From a checkpoint of a small image super-resolution model: 101725 training examples.
Rows from block 2 of a small image super-resolution model, named by matrix and row number. Rows with one number belong to one channel. Each number is 128 + 32 x the weight over its row's rms, rounded and kept within 0 to 255. All counts start at 0. Numbers have three digits each.
After each channel's rows are labels from the 100 images, of 14976, where the channel reaches its highest value: "place" is the part of the image that holds the peak. Only what is clearly more common there than usual is listed. The data: regions of photos with short descriptions (Visual Genome). In brackets: how many of the 100.
# convs0: first 3x3 conv (model.mid.0.convs.0.weight, 128x128x3x3, each kernel summed), inputs 0-127
# convs1: second 3x3 conv (model.mid.0.convs.1.weight, 128x128x3x3, transposed, each kernel summed), outputs 0-127

convs0.18:144162135146120159171127118124105131142146133063152166151218128157113135206131160114152092127078111128155105087102112178147152132165043159082149135175116127152090160117106169104156113166107120091183174084165065134141113114112151150147105145146093129167106089071093160178175155079142155114144147180147086098178109132153121107110173132205154162174131141101111104098105133103132130068110
convs1.18:095077144187109184051157096090138137134116101120104076108099120138135094145080217148111132191151142079082187119091109096155130096093086154101120148078140114108117081141144091116153090121107070174129106113169133096206155133163128100106173091152125143132119060119155096122134122079106133150074180178102141177115122120128143145100158113105182171109129118092137156098120159160120155134079
place: bottom right (42)

convs0.125:153105127154173159067121181147067067096132126122136107087154138145120189069123128109088064100133148140130106152121116086138086134112149066145093123098099103106106139134137136149176170056124130138102124100110153109084111178157078145100116108097179086036153136091064157139054138122118176100137099093148166150128148076117203142108116151145169094127111100108111122180118100134139100089107
convs1.125:096117137162145089123131143128164111144116155119109090070207124121087092135121121117140134126085126095118144143168124094165134168075118151121121154137107126159088103155108084155185123159059142143140114080086134087186122125123121225079117116151139105192152142103134089093094175156113078177118117170164076037119110127160145096097142163153170118180137138158083072166158106136088084160126
place: middle right (36)

convs0.27:089163099107106079140164164157177109151114136129142157101135113143137160096135128113092150090077073151150120132173127129140134131123131077156101141124092163135102217136148091154071179134174179129171105189140080093085146076173121163113186116120159129120115150127112067066161127116134140102100106158135123083208123109114123137144103066125131139168119161168137143090081141149037136155190
convs1.27:127114122166088092163100100082148118102133110124113104111156219152090124087188142185143134135146143087104107114153061119203115141130090126080148152159162140093126134172173163148064135148081143134158126175142123137127147143081146118085133144109135109111163114108096163118178128172188063130126065128114106133097153070221132131114124168166112087132113087165093087156077084120085134125111
place: middle right (36)

convs0.42:115130100102154158093132100119111114152143105180118159135190178146101080120145125064137104077109109190186148110107117154115161107149141141161107152134120087071110191112153128171089072168076136212105110134126119103156130173139109143034075130101158085124140179120136138124188141120094109139142120125158092144105138118157146084113104078041157116192114154173163181121130138106145118142155
convs1.42:152164154122069140075067106135102110088189141157101127116118147129117086126163173150193089134145131084116088108148105127070065094155162135180156126110149167129151079108131134157147126073108153150120169104085122130097143126147102143168180122080075153133112126111150146133088063137173150161082131072140126102083095056084102140135181156117215090144134145117127158126167106086155094170153
place: middle left (37); bottom left (33)

convs0.56:139129079095085105120100105106108060108149110144160143166190073125120116134104092155157061180135131118133136180137074179148145104079186096125119170136141132155147140140178116098114040100150130128121193115109162135084094086151154141123107119138099192125154132150148138094167118124085108134080179164173136124128137074172194123126090062175129140150134160166101159084098123067147136140165
convs1.56:156160141162145168146089079156146140105128150092136101152052129128093116156176079139097115065154151145090076115117108134167152063113095084127148084115146128147143114126148152081114199094138086139099143115144112108106098116161136131110114058118093168126143116139088176102130092079099129177074149126163071092109118118201171151146117096132114105104116071141143075161148152044134115193079
place: bottom left (57)

convs0.116:071104181113080134135120133047124126143141087095174097109137152121141116124131102151107105152128170132106148097167061127116122157083152086121124157116184094113173104100047119092086134111166124160198144121178084133126121162092104127096130173109112096107150101105138150127139104112211128114057146081142090137113139159054205123113101121136132106159173158116146128159124138086114065200119
convs1.116:143116099061119092119109133137139120110133147090149112086114087096146163114154044121135221133098080154103208167041149202155155104110163125144109159140117129107127098160191156145123181148144124135106123125097168207106106073101142110139145092136138140137090139112060152144083102123108134123120086138160088146069141094131102113105119189124078087139067114146127167121101103141105103121145
place: bottom left (91)

convs0.104:130155153172192122088124083158151108152104156036102151159213053126068161082152175112067126145144136085128154137106098128109107109119126119078129137108097161127148169134081154097123184122109168134138148141086117118139138183141122152152087096072147121116146118159129101146141085134169093102093129124104153095131149142136037160124126184115156114081135095101142112150121180111144081050098
convs1.104:098128114076126112170220106101166165123080084134146144146111116128143138099097147185091093094076112110116115070133126115101174101143091157089111113159153202128194054096169152140151148118109162068134162114131133101136122119094161126051109136113088112167126092106100158137136061120065193161141098127107129134099140087160137134129124135101196132083107167076086165169129144121139090119136
place: bottom right (35); top right (32)

convs0.51:115142094158149143145166155128120171138065144157095154133103121083142140128124078122167140124082104132121179073073161164083091120165099114107107164134159072087158156136144138098128120059106162071088139151071177141100115123144139176092183173070105129116158144098180107062125125103187104104140140172061139111134142061164135129143122097090161123113104116161181128152131172160056150152153
convs1.51:152138118074191145077107095200182092167156137096120137108121109121146114146075134176105129143165124161106105128089079105146133162119152096119113105140125096065060117119112137147094054170131098021137137134092126083131185140103117103125180163157160153173143149080123143191132137103146106132168071174168127156131101089147097129122127069085148131189161137129136177157135154116100093124131
place: bottom right (36)

convs0.0:070068127136193153117154147156159118142122124097178189179126110145138080122154165120135141168135120123102102162150158132157129056080160099101119180147097133139144101147178160135170142130142107109172119148116124130134109093141133161118152133126189222138185065140113140207098162129126175112147114101166088165144118060102133189089123091083125115153174129090089101102097162156099090173120
convs1.0:149172124055102123101117149107125097175111121085119108135141130159133078097093113114098134177161129157067117129193165114149144105078118132145153111150111118140184084147135072137176134115144114107128076162167115118120159081130144167151081114168142157131122137167109041045094105142171154192098179145135115173070157167130113141124157101106144129153123144072079093086144106206155103167158
place: middle left (38); bottom left (35)

convs0.72:109100140123117107129144144139099113032176167150141098106136085156097119141093182117174019122188125081122164123164134153117122150162110153144178158045116115076133136160129175110158129157081157114160110113148140081199127199126153120119149118125122184105188163151095148150170150128130124091149117131129091146165179088085160146115088140158120078137141083148113181141105091099103135140117
convs1.72:048147149088113127115131101091141149110147172111092109181088138122143128115092114084028122109148145131145064170165135112148128105150127126108150106113040159149148109162200100136131109154102131120103131092114113080128128159136126158142142101110127155063136170135156155150100092182119186108176199122167166147144154171107153103130126119119113140093150109157166171130039166180173126187150
place: middle left (38)