From a checkpoint of a small image super-resolution model.
Training: adamw at rate 0.0021, 40000 steps.
Data: trained on regions of photos with short descriptions (Visual Genome), 101725 training examples, 25.2 epochs.
Rows from block 3 of a small image super-resolution model, named by matrix and row number. Rows with one number belong to one channel. Each number is 128 + 32 x the weight over its row's rms, rounded and kept within 0 to 255. All counts start at 0. Numbers have three digits each. After the name is the row's rms in percent of the matrix's.
After each channel's rows are labels from the 100 images, of 14976, where the channel reaches its highest value: "place" is the part of the image that holds the peak. Only what is clearly more common there than usual is listed. The data: regions of photos with short descriptions (Visual Genome). In brackets: how many of the 100.
# convs0: first 3x3 conv (model.mid.1.convs.0.weight, 128x128x3x3, each kernel summed), inputs 0-63
# convs1: second 3x3 conv (model.mid.1.convs.1.weight, 128x128x3x3, transposed, each kernel summed), outputs 0-63

convs0.111 097:149102131096145142117093065118099145131116114103100157179123119134096108163103074111143129153119070157158154123160112140105132093098097203088160134122168089144117129127130126145168130144150166
convs1.111 095:164124102113172126121099107157092164099154131178137134099127171121073103035103095159161162152138136152131101128099110114088151146156141141139144155110063138134156098114071133102135193155117174
place: top left (44)

convs0.25 096:099178141123171137193146135070130120094133112113125148112125113133116156088188179095123108099116100158107061143199166104089097133178131104164131094086155136137117187103110073100112078102144127
convs1.25 106:141090113124134143119128116117148135101118141108146167065073120081103084111127090104145090142156140160087110146046081127090148104120083094093112171121173114161107089090146125162133145074138126
place: bottom right (33); bottom centre (29)

convs0.72 090:123114135053078105147145170113092107160126118138115095129131142145111173191151157174094157156085099089162126051103160110148171134144152087137124047105147159108158109116093095101132115175136163
convs1.72 102:070135112176089142161120116148107157117056171159124152160158174076129169130105096171105107157108127150132128147131130137144182171164136109109120106115134119157165154099074146165120107147164118
place: middle right (37); bottom right (32)

convs0.4 106:143126061131134046157144107131109114125111131143066155117113159109058098141122129130105117087112115154170095098152082119103149133109132149121151100085143175164082150166116142147129059083123093
convs1.4 096:153167141127127143055085169095142067155131128147124157098139133216137115088119102126194109050091152093134124089142109153177122103104096137152193145172191124099118150168091137125068170110103157
place: middle right (26)

convs0.91 103:107111152135135109106143160131093051142107102112105082103098132126110151091100170184162159103158098145162151153109112142075141065181158110123129105130083204138115123102121202160155094106128117
convs1.91 089:121104145150120149113121089096190122066169087155116141135142121164124148141136120133164109059147115241140123121072104138112165158104087144131129127153145150126139166132137144153198133133096086
place: top right (36)

convs0.10 096:070109177137136147112069105126081133097129085075135135120115132141154115092126063157127165156131179103158182089156174131106102170097130123129079134096094146112176117178138133114116159127081101
convs1.10 098:096075096156102111187173156148138107123168127113071152161130140121098173119136093114128105098128181145118147129137131151121094115164162114159121128138083128167088140079120175066115076174144118
place: bottom centre (26)

convs0.78 095:128117006109137166143150133141139136133111140128189124082101104137059103094089134144135036103114098132066163123152159102104155131175147107102111172077074159094133168097176101145132092131093065
convs1.78 103:122119175100127136132053192100153157111045137123124073065128175141139141134157067084132148165141129146129103121126136154087168112143154144146135121150149172153137160108155059117125112127160155
place: top right (36); top left (35)

convs0.56 104:098140118115183068123102127152117186095139127128114191113130122156163135109195140128085088161125142081093099173155049111125067145209090079105103126127129108128114178099118130157157131103133195
convs1.56 100:088113078145108124155142175122159114135136125121105147150104158143148115136139105122076140138091064097126098064134080133104123159156156201145154119125124166149107184190101115101153152140111125
place: bottom left (47); middle left (30)

convs0.58 098:134092161140144141131079090145125077135101135126130143205156079139161172156081119138115159146172163100188126098179125136164049122150100122140123133144128104147101148061144168105153142185150169
convs1.58 095:123093152123121047088096076160088099127121093083109099110128156104118103130119112117175106160102117174126133085064132064119148126133101076128118110131116074077114080129164118101147153032120142
place: top right (38)

convs0.92 116:142182119131096159151123128080125120131120112167118124200145133115058107137151111126146081092114081146154121084168121178055086143059132116119141113156123136108056188114171109158095066108141175
convs1.92 102:154190170113138122124106149114141162125119075131128114159098138184109151071126150172113145177159188127116157126130192201204150120130106121087130142061094161107114113146123183146112108085083121
place: bottom centre (34); bottom right (33)

convs0.89 097:106158151171140148133128145161131103140150079156144087160070097108171110114064095112162118129125130084116204111150079169125153114126146109021158169141160138145106156110152083093126128110183152
convs1.89 095:085147114138126143198135157158162088102134147089137142101133084089104165115077181081120104166107185098135137114138131172137070111163156157072134117133206070085106137112147134104154091122143073
place: bottom left (36); middle left (26)

convs0.8 098:091182099144139115185099059128191157134144101162146113081105087118112125120149098058112096119181140132125146119135124158051170162144178100090132133051084139140211148114153132161138157153137171
convs1.8 100:135110049177111135096123070155147130125158125145114154152151126150167147140080134127118113132143145062152119110100193146123120133102130110154132150121109191105096194162129054116144106080144091
place: bottom right (46)

convs0.36 100:193128088113142135128130090111079173062149150152143144109119104153095127119081088097057103117161101156090083130110148095122093146134103090143115088108169118160124132169109056159109153130183111
convs1.36 095:139101157126157150108147070138140150077118099111126141175121089105126156136178052143077082131149160179109167122097103155128135096167188172129150150149127079096055117140146118073152121134153116
place: top left (98)

convs0.122 099:165143129121106122103109132085113132095123157143129132147109093127174151110185172151115113146116116070181123127099113174146158104098127155120159151110158068132102149152115164097065113084126102
convs1.122 101:092106152141164118111115144112097180162196062129089110109118088173111133168131145141160158144105202112131125091149190114179178104120133099104154115078140155074089093190158128157150156153178122
place: top left (51)

convs0.71 107:102129108118121152110100141156149166158124132203141138092135138118095118131168140109167168169158081126120121147150068167062120122168067142108167094109139147090170118136138163077074100114190123
convs1.71 097:160118162053174133139083142120112152105126092110085117147144097104162149132110130109173143158101117111128077079141168143129119044105169093187102131128157116049144145115139158170136102122092112
place: bottom left (41); middle left (31)

convs0.26 102:161120105152095168088130132145133084110142170157133159157165129110164173124133136066103108121077146099099091154118132104084150151148144160117178169175097125122112146111155139086080166166124094
convs1.26 097:122159157114097138183131128149165139106121107171147145174127083076106144146104167126047067079101138138127156114145139156159158080074123117119144137121181103111116135095187147146200081109168204
place: top centre (28)

convs0.0 085:170125116122047157190162144080142180121119071064126103104081093184143165149104113165107141123105080122121130101195096139140170122170118109090093140123133089088120124081166139105121089124055142
convs1.0 102:115077113142106157132151136104087144150131118093137121155144117077028084072165185093095091113205148147134102168133135101136086152168158165154174097138143157181133093178069118114172137164126131
place: bottom left (47)

convs0.119 109:164131132140112107178199071063150161203089093087155165177153135116138105132078152090066115153136092107178087124090105117120114072183125153132167142150117115153103158101124104129087143140117110
convs1.119 111:129197221135061119152154121108117068092147142130116143129147153107110114136123183110163168074091100110136081159150132165142223155133088120089160178153059152125142180121174173181134109067120095
place: bottom centre (27)

convs0.18 105:101143136140122171142125149151163161151177128087110128131102077095139127190078119129167147134156123101107142151139058119055144050132157132150098118116147094100119064126160089083130175083151050
convs1.18 102:125113148183164139098141096147152095090105160123059090137103067118142140175073174131118102124084085124152184126124144101110102075131117117136138104181137152094151130165098105175148117070140114
place: top left (41)

convs0.87 103:169093167061063119133143147109147091156104128128149124153210121128176094117085100139101102096130094110122212072107138057095125117134137109122191137105116087148073161078158021103146167155090171
convs1.87 105:125109165200122124141136152117122142094158133115127116160130091066124073031163130197119145157112116118177086105091077105116138145138128150086127161150173080124138161141073102156187167097060159
place: top right (39)

convs0.104 098:149110198156124120161128172073127145157102202074070114166123092130139117154097125177112107135158110144137094057090159129122169117137184150128145143114119151122122166132061114164184160152147109
convs1.104 095:189169086123160084077103147098161127124106115122147114133092102129113083110116111087130181167144164129243099110109139115138114126100073112129107122129093155108166116072143101150137122165043103
place: bottom right (43); middle right (26)

convs0.35 105:158074146130191203073126178113143159146114124055112131106101150114155126100086060089206110146140113177148147139149155099147078145108148164138062110121149107156087067114105122151119127120143093
convs1.35 105:095085175159163109166078126133063154171132101081075120100174163085099120124130145099085118140177144075172088117136132107141116121151153086087112126096153136167078109119132161128089134124165170
place: top right (43); top centre (36)

convs0.21 096:087071105072082154106110145137178087107089122075089143087179137096155136175128090100102108155123103133141105107083136163120119092170122100124120145125130124099153102120136160111130118148120142
convs1.21 105:104115183171149184121195114097146092066115161064165098236139122135139111158104135079087115148172082052114130118155107110121127125062134142136154146103170158134119131102150053171125153175128157
place: top right (39)

convs0.54 095:094077122066157171141213118179185095138089160088155152098099135151086156112121113122136152206145169107152086069104145133125128062112175143130119094137131100191135117122134124147134147145145095
convs1.54 108:193162116125161116099114171116123127126166130175116124120115150121127150083127174076108166104099123182172153161156130058100096091148107120158144120180126172169102126107121186181142106104105047
place: top left (44); top centre (25)

convs0.106 094:191112157129060089062131123087129096159143112161160073142117139119121147113152125111150137112119140087134106103197094151125163111161205166103102189099140137123153145145132075134096150129099122
convs1.106 099:105125142126152168104097154093150135150117116109085108108059094136089083126128103155140185134197089151127203161145173089189130138150056131121058134160154167159102130173161120150119147093136081
place: top left (32)

convs0.41 101:134070121156067130180177039144109045098101153166085078114128126163108127089140130113172110120148100129093104101143183171122143141165107110122156095161121103111122090128127155132096102115131086
convs1.41 085:105091099157111166123115115090215146140172166132138179111076191159152120171176142106162151124174078081058137140115084139160121164133176156117114077109134089150176139076142140178107147107127109
place: top left (85)

convs0.30 101:152095155116110146107167116112090171114166138052056166136138078122126122171112125130095129192098185063113133117112121137134123123152133146128115167147173132123103149074098162212120111170169151
convs1.30 093:083116086150092095118135124143145148140121061104091153148102133138197093104108143104168103111111077172143141100028144112144172104196095120129162088187152149106079172092132133164102163163140133
place: bottom left (44)

convs0.28 094:157150177105135118146151114130092122141144149115134112133203107172112121097123106083109128142174071177149151090122118131095148120103101097186155095118081145087095138097073145092119106153114147
convs1.28 106:157124069105189094150105154127122123117150139149108182117175118085134186115102109133120136130120154144152114175075158152116119154148112121105138142072149116126119141113146138098074093125071132
place: top centre (26)

convs0.118 111:144119161131134182118112114144142164099123193137107186138120192113121115094138116126106121180181111137141135113100137123142101086101095106070085088047124129140099128098165025125117126150105125
convs1.118 090:172119110115142097127153138113146117145171072118120107160145120119141088082102105151158165114167149179100150168114106041110120143120182208126108190177103091108140161115123180098233153115120121
place: bottom left (32)

convs0.69 091:120138102143111111150098136112163152138154141142102172125111088104095130101126109090155152192132101157119107169080076102113083207117177172086135185143151103115078137143094081074123130115155156
convs1.69 096:140118158168168160122113143121147140158159151176129126135105128128146138136182089055132091169065126097132084119175165103161205092135182138152102133134173075084134089090128095091140087177115185
place: bottom right (35); middle right (28)

convs0.16 092:114140190076145134142152162082112165101131146098106181118112119118109091143158089137092129143135123086126123165101124047169168144160125094143103134128089074172096153128103048094186108144118141
convs1.16 103:113102105157113111150118155143150112102152188125098111126145177111152137090113156153098151133132116136154169122087116143144156155179120116179147140136082101144111100130211063123179164116114196
place: middle right (30)

convs0.77 101:101186116142083082147138124161104178162088109151108142113144142091114113141156070149150140153173160096141120136095072124123105084123150139108094126145119142132066143089146180065140133170113207
convs1.77 094:169081153110110069195105139127136110130126140102066103139106165161169107111067155117112116096094106144140090133086104099102171125139098073138106095160092109100110047091154116104138115094137122
place: middle right (36); bottom right (33)

convs0.74 099:171126081159108114200205136151069154135179119120129127098051128123143124096136148070139157151098136068122170145111159135135115109093084155147141133137149093104086167153127176168062129158124080
convs1.74 096:184196120153180162178169143102125182133084140109131134181185118118154128093105128124155108072148185195130142197109157127124121095132156091078097152124114066131089136172121119154129137115084116
place: bottom centre (43); bottom right (33)

convs0.6 103:110105190096171130109091173110059151126142119149147161186175125136157137130141160157102158105092117094142157113132176116137148134125169121163101202191108144112168183151097122160115106113150073
convs1.6 103:097212118168129112131150153107121163123106124102149110111191120143060096146098146107082148139180159148115042107141127124089123107101124189115140094094094104148162093118125087174102111205129131
place: top right (32)

convs0.29 099:103158184148176157182137091081162166139119112097081141101086118137157170129116131181151126154130106099126086088118129065116123077186177114173122110143107084174168119128119175129100114155149114
convs1.29 094:082155150097110141144215123065123104086091118150093148095150170072121085146145150174132130098151113135201166161084096094131140120135152156123136122137101121168085138089104108120073179132109098
place: top right (38); middle right (25)

convs0.49 103:120156073145088106137085132147193141150125113100085150163146114118161132122166053106132149096168152146133132086134108164087105096181175127116137100097157117191119181148116143091123091106170127
convs1.49 101:152121169143205123144080119154123069125151127143115068102144138116102123108124159145103153130091176093170158130110112145153150071068183057149077088164167135158146097126111088078113150100116153
place: top left (32); middle left (28)